Rows from block 2 of the encoder, named by matrix and row number. Rows with one number belong to one attention dimension. Each number is 500 + 25 x the weight over its row's rms, rounded and kept within 0 to 999. All counts start at 0. Numbers have three digits each. After the name is the row's rms in percent of the matrix's.
# v: attention value (encoder.blocks.2.attn.v.weight, 160x160), inputs 108-159
# proj: attention output (encoder.blocks.2.attn.proj.weight, 160x160, transposed), outputs 108-159
v.21 092:516494493475504494492416493450497528495510499461458506532488524500491501497517506506509465465484488501520512471499493496515505499494497544467528513501462495
proj.21 107:499500500498500507514492463544510466472514512513562500507460495447529475500505532504484543504459465495500504487501605500472506511514475429514501479500497513
v.22 132:516507504529501524514505489506504594509502493478525499498473582453550513499498470511591521511501497483486493502511514420503495499468502516478545493503531484
proj.22 152:501496500493500435500500528461483418505512478512476500494520463536460485500497534491443476482488506509500502496505503570506512516535502492500496537500491517
v.23 173:540506490462500500496484496489502475520489491499508507499469559531523519500510481499474478498517513447486470473520455496518503496520509510492510496497437547
proj.23 188:506501500533500499492501493504512495451502523505499500518528461492482466500499532499501510500488498529500535508478525510484515501451470496506500467500558471
v.24 122:527496492462498491518567491502549499497455478492511499480481504482475467505464500498483445491558505499488494577505505513486502508525500535497471502509462501
proj.24 132:471473500527500528485494540502458508493508494517483497507511497504533527500518478505515522527501491492500500449499478465544481505463524506498501573500569499
v.25 103:468500505498504529489445503479517472496451525492507497503438537525504485494527510497436518471490535489491499489503420509517507494526494522511504502501458497
proj.25 121:527491500480500454495497445521507520482524537495514500523523465486519487500505535517540507528471503501500553499508553538478490509465493436507499445500493526
v.26 079:507477492490503489471496510445507537502503541508474484497506511498495489494487503507544514497512496533498506557466504456502515480484504479493537499503550477
proj.26 093:466503500507500477518510486488468499559523471494502500479491490502478521500523491502512475500451488478500479478503491467525482540533536460513500548500413515
v.27 158:479492499528498503490526499532431514491536503497492493503542477497501479504493501502533529499468493486512532472499546497493501510460509496494507499493542493
proj.27 160:498530500501500483532480496486539487520471497494521501490473517499505530500502495501483493485524510529500460518488498521492499473559477509500499495500460500
v.28 095:529503498507499490536544476505504551516511493510511504484501507485509500506470476504558488530516489504483495524503553478495493513488506496478486498497541498
proj.28 118:478498500514500503499519580462472457518498469517466500494505491518461519500495477490473477481537495498500468500500456484522501496514519557490501549500526491
v.29 063:450498504503506508500398513468497505497493503503472497525484492495494507492508533503479510488459501526536507470501476520498516478515492536521516508480482494
proj.29 087:516499500473500502502499451553518495496502535481533500510487503462528491500508513501500523501478501503500514509508568504472500506506495441507500438500458517
v.30 083:500508535528491481505490528438512507491545486482484497529475468482480505504522558497514479482462490509536500465452470501481493514498492500499497502490504462
proj.30 106:511496500469500508508501447523504498502496527505504504479487534497514515500494500518500530508490481485500546496522599471487502525531505454513500479500441543
v.31 072:503536504504498471527501488500504533518462490519528525510491477509483511510508513512484512522430484503509516465517533501500459502495486505489462501483500491
proj.31 084:531496500495500537505525567504496487505500509531459500496514508519479519500480479496503478487571481514500459517511484481469501499504528624481501476500565492
v.32 026:481487459516496487486509499458504544499537508487486501497489489490496435506498500502510501520523499504505501699503518483500517489499500515501500509494501477
proj.32 024:497502500487500513499488508516473499526464526517509500509498502498476570500461483500521499500484495500500501324500486486504422492508502506499500498500489527
v.33 041:514498502504500513491447506532506451507485584494509522485506505583497498498548487507504468493550467503503467457468461505499447504509495515500467498501508507
proj.33 033:471500500484500483513498533421469478525511412544515500502506493474503504500500495500505499500509515496500517515500526476500560499474514424498500455500487492
v.34 070:507488495469503439509453473470505584499562454503446500507525482459513506491479492502491507500416516497498523512508545480479534486494504530495568500499505514
proj.34 061:490504500547500525498516553528484502501482542477506500501501540496485467500494520500506493498521482490500453454510471494499488491506463484498500584500495477
v.35 036:565488498489496531503499503478514497501559468497529500498381500515529456506520502487498455500536495494507497496503575515506497504497495560493474500497477496
proj.35 032:457514500495500471478515490509514501497493519503459500508612484453456518500464487499520539506499494493500493498500465487497484494528479483516500456500515500
v.36 055:516501486489494494485596505494503524481504427485503472456483506500479511506488500501479519511543516489503521512543486499513500473470507503506524504498466470
proj.36 053:512495500513500521509457503560487512517494567502489500538502518457516527500497499500502523500441499505500504487499506510499460493538498529507500513500539526
v.37 049:484483495470501475486491460494508477494520493499471502496491504511528487499501478500551510506462485494509530505488506507498513531478500571492554501515491502
proj.37 040:471502500497500533502552557500499515498526516491514500492514458479442504500492499500446500499523495495500469483506505488500485473529483494500500574500491502
v.38 056:469519519523500505509503513538492498505470498509622497517487506512508507505495545493418499495511509508470482477503504526502477481525495476495388497499481502
proj.38 051:525504500478500503493496419485542480485483511508420500496455506529517479500502475503563503502528493504500511563500495507486561538471498546496500455500499515
v.39 067:499496497501492503467559501514511517492495487509546499502385501537500456508501484496497485503530493502506497539492508528517500497489496553495506501494487456
proj.39 062:491504500495500512520485464502504518523491542492457500511527502463499570500492504506518527503504494497500497446503500490492449515501492524505500496500497530
v.40 138:454506501514500507453449476486523494487485518496513501522465501489471505502493501500465467497472476499503501518511510502500485489506488575502469503502491487
proj.40 132:512494500498500508534545508529498497529492514509480500483507470528530490500496445507520503503554498491500492486497479493499505504497533507474499515500523511
v.41 036:493502501499509489546495503511482491506507511502481501503551522487465595488490510503557499491465503513497495471527521496492512491498513453504501497513509529
proj.41 034:519499500501500484489496504467514480465503491484495500485488481516526378500516501500441481499494481499500510545500486500512515518484505498499500509500479489
v.42 046:487478485514491498491560502506504517494444502499484476484499521494500492511485483499468506503657503498508502579478528482502506468499501540504513501499467501
proj.42 042:520504500490500552492490495521467503549510524500524500531494505472490568500501506500532507500410502500500503423504477547507434497483509511507500498500540506
v.43 070:492512508536509490538363485514492463499475561512487512534554484508505492482524491515541498499441480492497497451486484498492481533497503501498541501518520505
proj.43 062:516496500481500486483591536442518491494503438467513500462478483517502503500502501499463469500508484516500497545489512481506533493485522455495500490500495475
v.44 043:488503493536492494486547499520515537492486440492488476494505488480484475500499494510478508515540498509501500566525449501507501484499503508508535505499494479
proj.44 039:531494500487500525493494502511464506517493550491506500526491541467530568500479533500497527500434487513500513433500519501501451482500497512501500506500539522
v.45 080:500497500470498473469476501547513493498486531498545513494440513547473501501502462503496490497505483511482492499447510496500499507498500501498497500491508504
proj.45 073:460507500519500544543500510405480495538499471506497500507503498483518506500514508499507502496552498480500489478518481479486501518496502524493500494500446500
v.46 064:524482477444502496502529498478494525498546464500487473470494488504500482495481489491479532502575521498511511500501497497499507491469509533499573501502508487
proj.46 059:492506500519500517493501510571501500479486523485517500517554515458503532500505519500503501500420502499500501494503487535497472471533472514505500532500522500
v.47 054:534539519595500501517483505492473470499498544498464499515530479489481493498517500514543502502495499480494485453513487476516475522501502434513508501503510506
proj.47 055:502483500455500467497504504491543510506497476501516500495502494509515521500509493500456486499494491519500524569486506513498518499500522485500500456500514487
v.48 152:417492491484514521502453508511508500489480577550485505510518490484497501504549511491466488528460499521514522504547446540493493489472527483518552503516464505
proj.48 156:536493500485500513473532502498496520535524481455447500501475526483509479500447530486532514502528532484500507502536448454540505502473527517504501448500511477
v.49 129:481506506551493490550567468510514522500460477520491500512498468494501508497569499499514467482508473504505429501458482464465487493471503539492551500502549503
proj.49 134:471477500535500509498465479499470493507447501473471500447493590530497514500455495517514546473513547506500502524506509506524520499501539445484498498500497503
v.50 136:517487525551490499518537487485466481496468450490545479436490500541484541506514563501475518463500556502463470506538472533517545488514506417506481503517531506
proj.50 140:468499500459500531487481485529490505572541561519454500518517497462499499500497500501548495513493460487500484503519517480469430536444551554512505484500532495
v.51 122:505499493521499492541535523545498506500495534515500504502500469491503483499495500501530520515458498509502500449495575499505469512486516436516511500506511475
proj.51 113:510513500495500540447501504509544481552515532501497500515502502480534485500505503499471498502558484495500448517496373504492467499487512494499500523500473505
v.52 134:493501503560482469499515440451473494501499514499560492497510498522527492494472515522507501503507439499505483542501546468520501510503471500490479500499556500
proj.52 144:487501500517500533500492503519444470538507489468472500472498494498501606500545467501517504488520553486500492471514493503479505494510515459509494509500480514
v.53 129:514493493504493495519567519532497491500477517526500502449487499504495506504496503516523519523493512500482491496503526507517492495504507424529498500507493495
proj.53 119:497504500491500550436471501526535479542542563501470500527508470469525476500515499499491494513537461500500457505488416503491429501453531502508502537500517499
v.54 103:493508500495485488545513537522516522501546504491487502487475497510512465506480461499540511488518443515512461527485505418489446544472511541460524495501514499
proj.54 111:512490500552500462496501431495458433442496508514515500465495498565479500500458491504471512499511536505500511500505499537543564479539507456484499523500514547
v.55 148:525508509501500491525520534548515510499495502498503496498487500505499434507447494506497555489501528511478473495472446459505480515500503551497523500481532502
proj.55 146:468500500546498481518449438546490500485503494510531500475455526526494490500482459502520460504504489522500441517474554496523535468543498474476500477500514520
v.56 156:453463498508499575505540518507534517501501517504451491459513496477511481510532470497549499543548497508493487527494499492498491513483498470535471490513488471
proj.56 169:524500500472500474487481480436493432482518495529489498500497479486502517500483540501471512501506510462500520447524473539524501470526525508496498559500504510
v.57 148:495539502520519490502438521522506545503521510504468519554513497443489533497541461467486489500501495506525523483490474496480505504484499543491521498489505496
proj.57 157:504480500455500448509542518468490487463478474517531500489526513564469442500443505488471484487471495498500534536519508523521527497545480498495501504500433516
v.58 133:503503483481497463508503498489494525500484511498490539503491518511501529492493500501541443507453416497547519499504574491494435495491502491471527500498482499
proj.58 127:526500500514500518485530534500499476512497510486486500500568442497510501500517520500442541495555529514500500515503391508488504521468515438520499521500494502
v.59 140:474489508481505547460444470461509500500479494500471487501516535499473465492512503491492499474501532498496504503506440511490556478500495545491498505501499516
proj.59 131:488498500509500449565509507493494540465493448497514500502475513486483540500497484500509488498480500502500508492499575496503520501518492530495501464500508495
v.60 138:482499478502502507540485522537505533493488543532478526468511533515486500500496480503537513486429500517524500433532458496510472515489520502476547500532496511
proj.60 144:497498500540500508488521506558482466491547513502481500543478444459496484500492509495458485499552476507500459547495446534494519510461537501507502505500542510
v.61 135:477490501470512545426508475498495492499454526506512498486516527479504496504525497508486485545577474479525578534531510503503496505483489578504447501500472490
proj.61 124:504502500500500501519477512425500483455538435512462500496501490533505525500504486495512484500461503491500492444515493501503517490534454497512501492500501531
v.62 117:526507496501500504496576499505475535500491432491509491496517506478487527498506463494585507500560492486489537494503565478502501525487500476510501494507528495
proj.62 116:502493500500500476501482504443512443492509565547505500504520484515510499500503545502450501500473492503500477512503463559480463503507498508500500558500491531
v.63 147:536518508537502499520525504485482507500505419488537479524518493473491528501508490474476514471574559502473502500515489494500554511495502466502498500498539514
proj.63 155:463483500460500450508471488476500489494493547535537500488503528542486471500450518501530493503411479508500498532515572506497473499549467558502505485500487516
v.64 103:520493509572505474489506508499464550500523504494423498514514468477502509490493469498561471488501493511498504460477503459514507470504515460498548500504515500
proj.64 099:482503500495500493499490492524505502491497451483596500490473546481503464500466561505441542500503516505500458507497497529455501511506464518496500502500511471
v.65 118:517509503498497495496510508473530490500669492500534508489576502503484501503513470500531545521509493504502514511505501477506460507485504509497450501488497484
proj.65 096:480517500456500536451488530469487525485476500514452500518477492462508506500527507498444492505525482496500544449499500509522520497538517487515500505500523496
v.66 119:593487497511495515472532465492491481499527436494501489503498500500519495504519462500489501494596482489506486532503522484537519465487501531503528499498496506
proj.66 117:414504500500500462499504535564506571522506540497510500501490508474481478500466527500484513499407508507500502470503461505465491515505507490503500526500521475
v.67 124:413497486487511520489400517535507465518489537498569490542534482489532483474523503497497501510493516499501481491495459497506519491543482472498507500523510500
proj.67 139:560487500511500482550512452511501472498496469507500500445510492546493496500477477503520500502509513499500463506495559468522486520481498499499499500500539505
v.68 120:506501500504482511499583469491527498488463474502480490436497534528488510540470491506485492517532500504520500559501530502482481567472505560507476500472498496
proj.68 131:531498500500500501489504561513506532497504511525469500554490497470526461500498529497476511490497492497500508470502458532496519464530509478480505508500429487
v.69 118:562516506521478518505551507479524476495549439504499483486563510496487490517489467516532532516520505487496524546536486472485482521462518564501470501480493497
proj.69 115:452500500473500533464505531489494531484508543516475500539470483476513511500534515493448507498491497496500524446508509527518507476540513474518500519500491495
v.70 125:504485493551509496464464500496467500505505491509531482537533503496520497483509490496518498488541499501488494511512498471537559434512492469496521500530532539
proj.70 128:447504500492500484527494495542489499534506502462534500472495481499493476500472500501504511496443519519500455499501473481491446507483536512503499506500559483
v.71 065:543530530519504499509505510510473513502548459496522499539503437502508479494495508503519508464510496500473472497505404516526527465509504479497554500509497516
proj.71 061:430487500493500462499477482499505501530448532472517500458498504485491512500491520502494515511451543520500513503507549479491497499479500536528500513500572501
v.72 141:432496473457488512471545478505538484500523500495561480479499481519520477510495488492446499529583519506526477550488500528511490521501498531499480500497468478
proj.72 147:627486500530500449519471525553529500501498497530437500503507499492511448500494525500505520499482500504500491479495493508489516506525501473467504508500486504
v.73 119:505466492560501527455498479510487500494590450482500481504514505487514466499497500499488472493550494488504493545501540488541526457507488485494505500522492497
proj.73 117:472511500501500443512452512561492511529459550497528500490476491505525471500479501500535534502457507531500445489474420459463474499500507473476500502500557499
v.74 114:421489481490494525447488488533527471499531508488528487501501509497520468499510441501504485536559501505521490546475482471518502513497500530496519500501502482
proj.74 115:591487500541500447528497521552501512506501495511502500482488481506517444500471519500474546502489502513500468460475507500496482512509502454465500516500513494
v.75 117:500509517522510475542407544491474529507508548510501524525493471489491522479503538490496500472389490524471505394487496511490500489532500444500493500506501508
proj.75 116:475508500462500525486522434435498472503484472469515500484510526519479551500520475501533484507561501483500512568499525486511498504468485542518498467500521504
v.76 085:590501500507493498510570478482506497496502454500492484477524506516496496507497494505489513470619514487498503584532498521500483487479514533500493501497499520
proj.76 085:448498500487500495488500560497504508497507508508506500531502480451511488500489534500501511499420509518500497441518479528491522491532515497508501525500466496
v.77 114:485486478481501521438431475512517463498515513499484504532491523496490482496529499497510508503493512492503488507498499453524526467502478502500502500509506498
proj.77 137:450509500499500512499494515501483501533500546487492500465503467527521509500507457500533469523500459524500493497482462452528428501454535470512498496500527495
v.78 097:516501495497492526502523474506520482499500419507507499489483547506500456513465547515425503493541511488497489583540501532502518501500488507501461500498496517
proj.78 101:462499500487500499496460536500494496517487605515450500507515441515501536500547486498568477500464496521500500466501438487501472468495545495502501502500496507
v.79 089:526493505529500511526510513500456546501470520478491508496511499500454489498472520497447454471480475499496498493503586490496500447525509487499462497499477498
proj.79 073:470524500459500480506485462470497478484512459519523500525467543514544518500499500498557493494495488492500509525499413515449505546501482492482501489500497515
v.80 090:520501506511496515538520468393501526492492511492431490496587448446492513505477498502538555475461529462475526476501584481513506519501505510523493501499500501
proj.80 086:468497500497500476472507533555504489495503476488499500500432557498489511500549447501478445503534481495500462555496459526500548513511513496502500523500498503
v.81 145:456499498480500521461463504459508479497490491495529499515444525528493509497494513495442465484504500517504497545521480516483494476515482555491481499500477510
proj.81 153:561500500511500493530520481558499499522522573508492500517538421491524480500487492499552529499502506496500517482499509494511462493513512497496500530500509496
v.82 063:471506502498500502491441487585497497509502536471503504518440498484506512482529486489541499505495452513509510492484521488558466438468522469510533501503486498
proj.82 069:460496500509500489493476507411509499477499475496505500481527508554500458500469539498462494495509500511500482496500471478455515502511498516490500427500527500
v.83 080:520495496493501511471518471452509528487538480545450499501526502483475469498494499502525510497456519499505505500512497507495520504513479494491498500500470499
proj.83 079:520500500507500474527551517590506468513508541455523500497513453460521525500507480500490515503483497499500511502499514526514475499527500492510500528500490503
v.84 113:512524507498500495489519500543488495500534511472578499508518495487479507500497493497552559502593502486497509465504469483505458500496510521507512500496551480
proj.84 106:455505500481500507520476499476492511514491475520490500489481566490495550500500488501472477502438506499500524527508531515494560530483507520500500486500456510
v.85 042:488503502491499497480466503583487453501518529485499513517439472540522469500536476486504492525543475500518502499474501481518483508483515531502557499498503499
proj.85 039:447489500494500529497495494437512566498479477497492500492514509513468510500458543500478495498516506513500493480499468464480498487498499520496500458500541494
v.86 057:525510499561491553504646504461500493502513468482496474495501483471499482515473513498481486494523531484491494556495484490491525502509498505515449499493498475
proj.86 058:503503500447500499499432482560504520478477500503473500522499534490487522500517443501518530510507501494500507504497524543518473523512495528503500533500478502
v.87 051:475497500486510490521366489527504487501429546464489502524491503480524498488500488490498488501474482503498497494471532514502501498509501493500523500511473522
proj.87 047:490493500532500497461575517463497482496541448518512500492519508549475436500484550499493481497481495497500493490498500474488516489454512447483500466500537475
v.88 118:525509500518499486519495466485521516500608497527446497499583467422458514500486499511578530507490497490501512436502509480515512508507501452513500500500493511
proj.88 095:433496500471500496468516549493490486477451450425529500473425565515520513500530476500425475501488496488500502552496506517486533524502519508511499501500508497
v.89 068:507526499489499494492525538528495442502533483485615502498483513529500547501515514498499516500596503520501492471531506502511479496483503507499481498499553508
proj.89 046:443503500461500511522451453457503542480487531544431500481512505510504487500493447500502487505468501498500510521499478486484513518496515521501501522500477490
v.90 031:492499497554505522500512412457482540490504503503392482499506504433499484492424495499535500504433504472499496544499483493505548509523506453506501503507494501
proj.90 021:500497500495500438496542593535495484505507478451531500500502510501459488500536509500481492497452500501500506495498523521499494508472549484498500514500459503
v.91 091:504493500484500531497561521525473478502512470478630498486464519540523495500511506485453504500594507507500492525502501509491490500485503545500482498490555484
proj.91 075:492517500470500501524421447508499542487480522539418500533533538489488518500493485500537510500493523488500500499500485507502509498496484537497501509500444500
v.92 099:493504504497501513494529501539482467501487514421597502500458545522521519499501507490474499500598500482500507521502504487502461480484510516509498499501553488
proj.92 085:491505500473500503528421499484488523493498491598464500515527517518482487500492484500519502500453518512500494497499489505487524503489501510486501498500456499
v.93 049:505494484472505511460509483521490506500500504509540498506527530531480475495499482498493517500635516500504490439481498497497508488499500526493517498504515490
proj.93 047:521503500490500500538530521546498492524531499503499500504504498396509533500517506500495488500382506497500512503500501528509462505463514478513500546500465501
v.94 078:459493502473517491510337503570497480499482550523507515522491537534526492473526466506508500507480440503499509457487515509499507519505496482497540500534497513
proj.94 077:520497500530500468479596512444499499536526475466511500468514467505478466500478568494474479498480519492500491505499495481500488499456544456489500444500515478
v.95 104:467489498501494532522501505486506513495410508502503493498415493550521486502502531493412485487468511514498498545499499511502510484481497507496498501499483473
proj.95 097:555500500518500464489463473526510466499512549498469500515563462504510483500500490500574514499545488507500478500497494503501469490554477519492500509500513521
v.96 122:475506495510487515496556481532506508500490517511499484478526499527498447512500483508458500500611504515502497543511490548506452479519511541518506500494474451
proj.96 114:458502500456500531502430534481455491453531502508516500502454515470502556500515491497515505492429504503500501501503505513490499501495493457493503649500505507
v.97 096:474498497496499554500546483470538404501505494475584484490529559492504499505483510496494512505519502499489480501511492547510484499486494500502442500499492471
proj.97 075:491500500450500509532424490526472518521505537539427500530491489457504524500508503503529515504501500491500502489490521481479506504485491485498500564500498522
v.98 089:493517503547501542489500487487516437500463502517519498498534481482490476506482478502499496511499470500498516507508476501499490513507496539534508500500493475
proj.98 074:497504500461500515491528519560489542503528509503503500512477491434504534500540518500486513494485499500500474494501539564501470495472483467499500608500500503
v.99 135:542498491494493452506544499536503575499508453512497498495431480507519511509514531511460493498512535497508493533497485538498498482525501470493495509488479499
proj.99 134:432480500506500499472417528443491472505489522499515500491522530555468506500503435499532487501491473502500502488504501432503492507512513453495499457500506503
v.100 131:498518502495503510437509473500513504500394486503512500534443476477497513496486515487477516497441505477509525478504487449486516493520485476501495500500500508
proj.100 125:519500500550500467551509507521526497517511493523477500503524487493498516500518500506511512512523516496500504499496535549537510529525484554504490489500528492
v.101 088:427500495485501549503505488498516395501461538494589494498559538499491510495486503485504507499525485527500480520489490513505499487493497500509463499503500477
proj.101 062:549498500481500516501488492541483498504542503504442500512472489423521451500498500500503503506460505481500540482487540484504476500491502534500500646500471491
v.102 078:525500500543504467525490543480514500500407507559503502508508429493516489490498477503508472507465486503501490509456500468483563497523491472503504500507502535
proj.102 060:523504500486500515423542486494480480501516477424501500495507540504454491500540513502454483500500500483500501487504482473512453501450510510506500413500507500
v.103 092:543495504519509451526433532450491498500445492502500507511476453490508532491501498491502486499413495496503512438495505472488534514497486468491500500509516566
proj.103 079:555497500524500513442586482540531490541497517496491500489542504503496463500512500505493481508530497488500495517502482474520484474475527520514498368500485485
v.104 086:501518500516493487520550519503524525499380489556481487498522432510510459522491487509482494515544502503497482510495485509497476492516500504525525501496461468
proj.104 072:485496500458500569436431506518465478490542517485522500501438538476486550500561504500501485499460491501500509514513503495509496494483487462499500590500505512
v.105 132:502500500460495529517564499539501459499367525533563494478516499519506489513499466515503499501584496509494492516468497524500482490496519534510519503497502478
proj.105 120:455506500521500510485435538469452499463550464462497500508445560483480501500507514496464480494427500486500474501505508477462504501508450442497498531500494495
v.106 117:501504500470496530509580525518511412498424504543576494481486541548507492507498457501481497493592498500486492481473486532496474515498508549499506503492496467
proj.106 101:438518500466500536502444501484459529508542501455487500514478509448468547500548512500476494499466509490500500541500502489481512504498454391518500523500496509
v.107 095:514513513540510503495440510418500479501487500491469507503585477521475499492477469491539496524471490497494543443553523461502486542493499514512535496505492513
proj.107 092:548499500491500515510571488586503528503529501494522500503482488390538500500506512501489501501501503506500502532498498569503497484487503525506500518500494506
v.108 116:501508506522501502490445490426518553497559499464421510511546482502487508499470502489521513507445485505506515529538513439506496506497490492503506484500472505
proj.108 128:522495500501500499525538490579504501526505509520516500496501478445528485500498509500526504505492513500500527480492508556535482508500537567493499557500501490
v.109 151:493495500492495494516542487566453556499514523485519495483487526492500487507501505527489505490583513501495522521515495541503452481501528536492506503500506479
proj.109 147:460504500512500490493446528423488463438472449501512500501466546552500515500482467496486497496481468510500470505502522477463521501524458440497504505500517508
v.110 099:500530513525496537501503498495505537500394517508476493506516459492489484507475486509508499517501493501490531507519470466515436500499506538524543500493471460
proj.110 092:480499500494500500496483509543474500498552484482553500498418514469514531500514500499502513505486506502500512523501549570511508515552480492499500604500523495
v.111 072:487505498536500559503508489408510460500498508501484495497577488491482494506446505488504521538468470518507511519513485486507498508496482505540492497488481463
proj.111 074:517498500481500502508505500611500530536528511491497500499475476415527517500512499500532503503478510494500529475486536538506450514500520529499500600500491497
v.112 045:467475495488500499494511489542471539455493494498482483501499500495500497499497512501463526482456508478502593475504534488499537510483500495495511515512497513
proj.112 045:514500500501500507510493506518513473492508527491512500499456500496502500500491481500503481500511509504500398533498497496502461484541500572500500591500507503
v.113 034:556519501492500504580504540498496602505499465518533500521438464496503507498504512495440460494542497553538496418513512504497487452498501494493502496499502495
proj.113 027:473502500499500456445478445502528463492486500478441500497508549502504481500497502500553543504482500488500500577500480503499498555500483522499500441500505490
v.114 024:522499526525499464537395490500486531503620492500466494500496498485501501501479506496499503497470506483495503474510492504500501501505500481495509497499505502
proj.114 018:510500500509500510486547488507517564511421504492498500487500497525504470500494502500514500501495499498500499523499502478494515497511492509500500481500499449
v.115 030:440476464456501499483536489501504500493456509516506484501498572487513496502500512498500533498600503481497549555501532501500519492498500508497532516500490505
proj.115 025:549508500498500507501486503553500458493523537490505500511503435497500523500497485500500492500415518505500447458500464510508449492500498524511500553500505511
v.116 065:524511475480501500488534509555478488500473502476532503469510525571485503496524483504479583497569497513496500497469491497501486533494503485502502500502539488
proj.116 058:464498500500500504523504498453507501490503477528507500530498497471548515500536536500475456497474500504500481523502478513478516481506490500501500491500454534
v.117 014:520497504496500493503328503474511387525502514500494504500500518523502508500503472499502495501504500500496499515476540484499501501502486498504504492500500497
proj.117 012:503500500509500502493566504484495541515507460500505500493518473514500492500512491500528500500536501495500505495500490514501507501512535460500500378500504495
v.118 033:500499504516501541507516499492496570505520470510471502511507453456512495499472518496545493492360506501493502498523474507499499497503500528492466499499492497
proj.118 023:490499500499500440502471485532546448439494541501504500496502508513493448500495503500465501500588496501500505506500508488495532498509487485493500536500509494
v.119 043:489490511463502519500475472503502494513514493529440511521512498503552459499522485497565508504501487512503502493436490496500502504510494526477531499499500511
proj.119 035:495493500537500474489519507511538521505514487495524500465499480503436532500499510500504478501517512491500488496500502493503504502493487445498500478500516464
v.120 036:519544518537498502505505514491497503511541487510528503501477503502497503502531503507556490500506491503496500486550422506506467496504501495500519500498499488
proj.120 035:519485500496500442495494482501523515500469526485448500491501477505548498500490509500467520503499500508500517525500537507501507506496507458506500374500517493
v.121 061:484526507530500491528480522561507487539496509502483506500503555501511525499508506501501493490538493505494490499491473493465484493528500450500475498500502515
proj.121 053:535489500497500504476501480448517507477487476526533500494500463550525474500514513500498515502490515501500519504501489512503529511478492492501500425500513493
v.122 078:452475477488502504505455453543490501479486515504423503502541506493504497491499499497483505491419503489513524509492524501484522510504499537492504502521499536
proj.122 070:522495500484500519500533537500498497488526478479539500488479485505498481500476491500501483499526508500500452497500490465520503467495501514493500619500499481
v.123 032:547506516501501487499499536460509472509494512499549503495501523534500525498499489504541500501559496501498499466503501500504500507501502452519498493502512493
proj.123 028:472501500498500502506497497485483516513500480513479500497499494520524480500531497500464499494504507493500514536501491531492491507512528477504500436500486500
v.124 061:469451490495504476511414479518501504491529507491494500496572508499476546487474495500484482497435503492503546545500501486465529504510505492497477500517522548
proj.124 057:505517500483500547498529537474428478495499493502507500500452517505507428500491492500524493497513508492500443458501501480531501479483515529491512603500454487
v.125 036:517498504509500476521426498488500484542395531495501507495508514516542524498514475499499492499556488504490477477477493498498444498514501500501502491500514546
proj.125 033:500499500498500505482546516454501518513533471503505500500496491513488501500524513500497504500490502493500515520501494516499557505487500445501500408500502458
v.126 035:453488496511500522490465479598507467492482487508489508500500528512486462491528513504447495499438483499491528501494483501495500503504493524495425500501503513
proj.126 029:506493500475500488510501497459500498498517510504551500500490434509513540500469489500516502499534511507500444501495513474508517487533497507494500601500510504
v.127 017:501501489524500499493500501439500512441492503491448497500500502503481493498483500503495504501375503467512503507515499483512502497504498483507490502501499502
proj.127 015:495500500485500499501506535507490488548507485500566500499484513499500502500487495500470499500556500501500496501500521472496498499541502517500500653500509507
v.128 062:558499507525481479487526513498548465493549500524434499466524496490455493506511496529510506506497532476480518504501509475465488521492503518526514501496461504
proj.128 063:482505500507500492539522490505503498515487541451541500537469490505574504500466489499547508501490478492500467438493540500516487506550506518498501492500581499
v.129 086:457486492519502524517447502491501515501575503486514500489545497492514445498498500501518500518535500502527499529509520484495468534514494538481442498500559499
proj.129 084:555487500498500500507567496525500540511466491512506500499524464531505538500497579495527509480462497497500554511497495506507515461498499434487500456500411499
v.130 132:402490468497502530478488485521501497497538500500557494527496536468559436492489488490501504505560474503526493550497509496526551488498491481489494500501470495
proj.130 138:559500500496500477474467507474518512518504497523485494480505469540428547500537501500512493512500548496500522487501427485493458472497476511531491504500488489
v.131 098:536497496521479496461553478506525502473529452508418480497499500499460477503472495513504496503514497498494500557495500481506549468474499499526524505489411491
proj.131 108:478507500492500493500425523470481499517504500480530500522456530499526512500529485500500473506498501505500455447502466489460482497567495512503500502500610501
v.132 057:546482501526484505473604497508520458485549460512458480431508508501458490506483491518481502503550515497500528563503512515480497495496502527517497502501485508
proj.132 057:503498500506500519511509494544499490522503536472514500540500514490566520500509505500534488502454481486500494461497528488502512496558498499508500477500543521
v.133 095:516489480466481467464523485518528467489501520493552493460517524552433500500505497499440481500581507487519522609475533493492493507494500553510489500499487493
proj.133 088:511496500511500521533513523482492511525500471507499500518467501508596504500500506500580498501444482490500474402496464476498506478563497463482501492500533506
v.134 120:451500504524514526564461522502481521530500502484526527513520493484560491493515513492521498498470502505520490479513514498493448516532496486454466496511573499
proj.134 135:525495500489500500483555477534516521467474496529500500474544470517449496500484560500501521488507519502500568546503504541519536490438491487504500484500395501
v.135 131:486510501484531496535433522500457523519476541509471516547491504486560538487529501486510506498442503511499472358501483497510514501501500422490522499506537512
proj.135 130:467509500500500491475505494480514496465497497509511500471514488490414474500487483500457508500546504505500530588500515507517488528439501544506500516500433474
v.136 098:524490498499475498494560488501541480491496485484550491447513503513455495506497511508481501497560501480496521631501519509469467509505500600508481501498468486
proj.136 098:524494500521500531513522498523494510516505501493494500537496504508574500500495517500553496500441484494500486417500499486501527477531499450493501486500566529
v.137 093:522497494503486503461579466525516487475468474510452470497481506507445493505491491509470495499529489496488503559495500491505548459468499524528547509491421502
proj.137 101:496500500500500501499426517483489486524526506476513500515472539498544507500525475500502479508490503493500461452501475482465485500552499512505499517500610501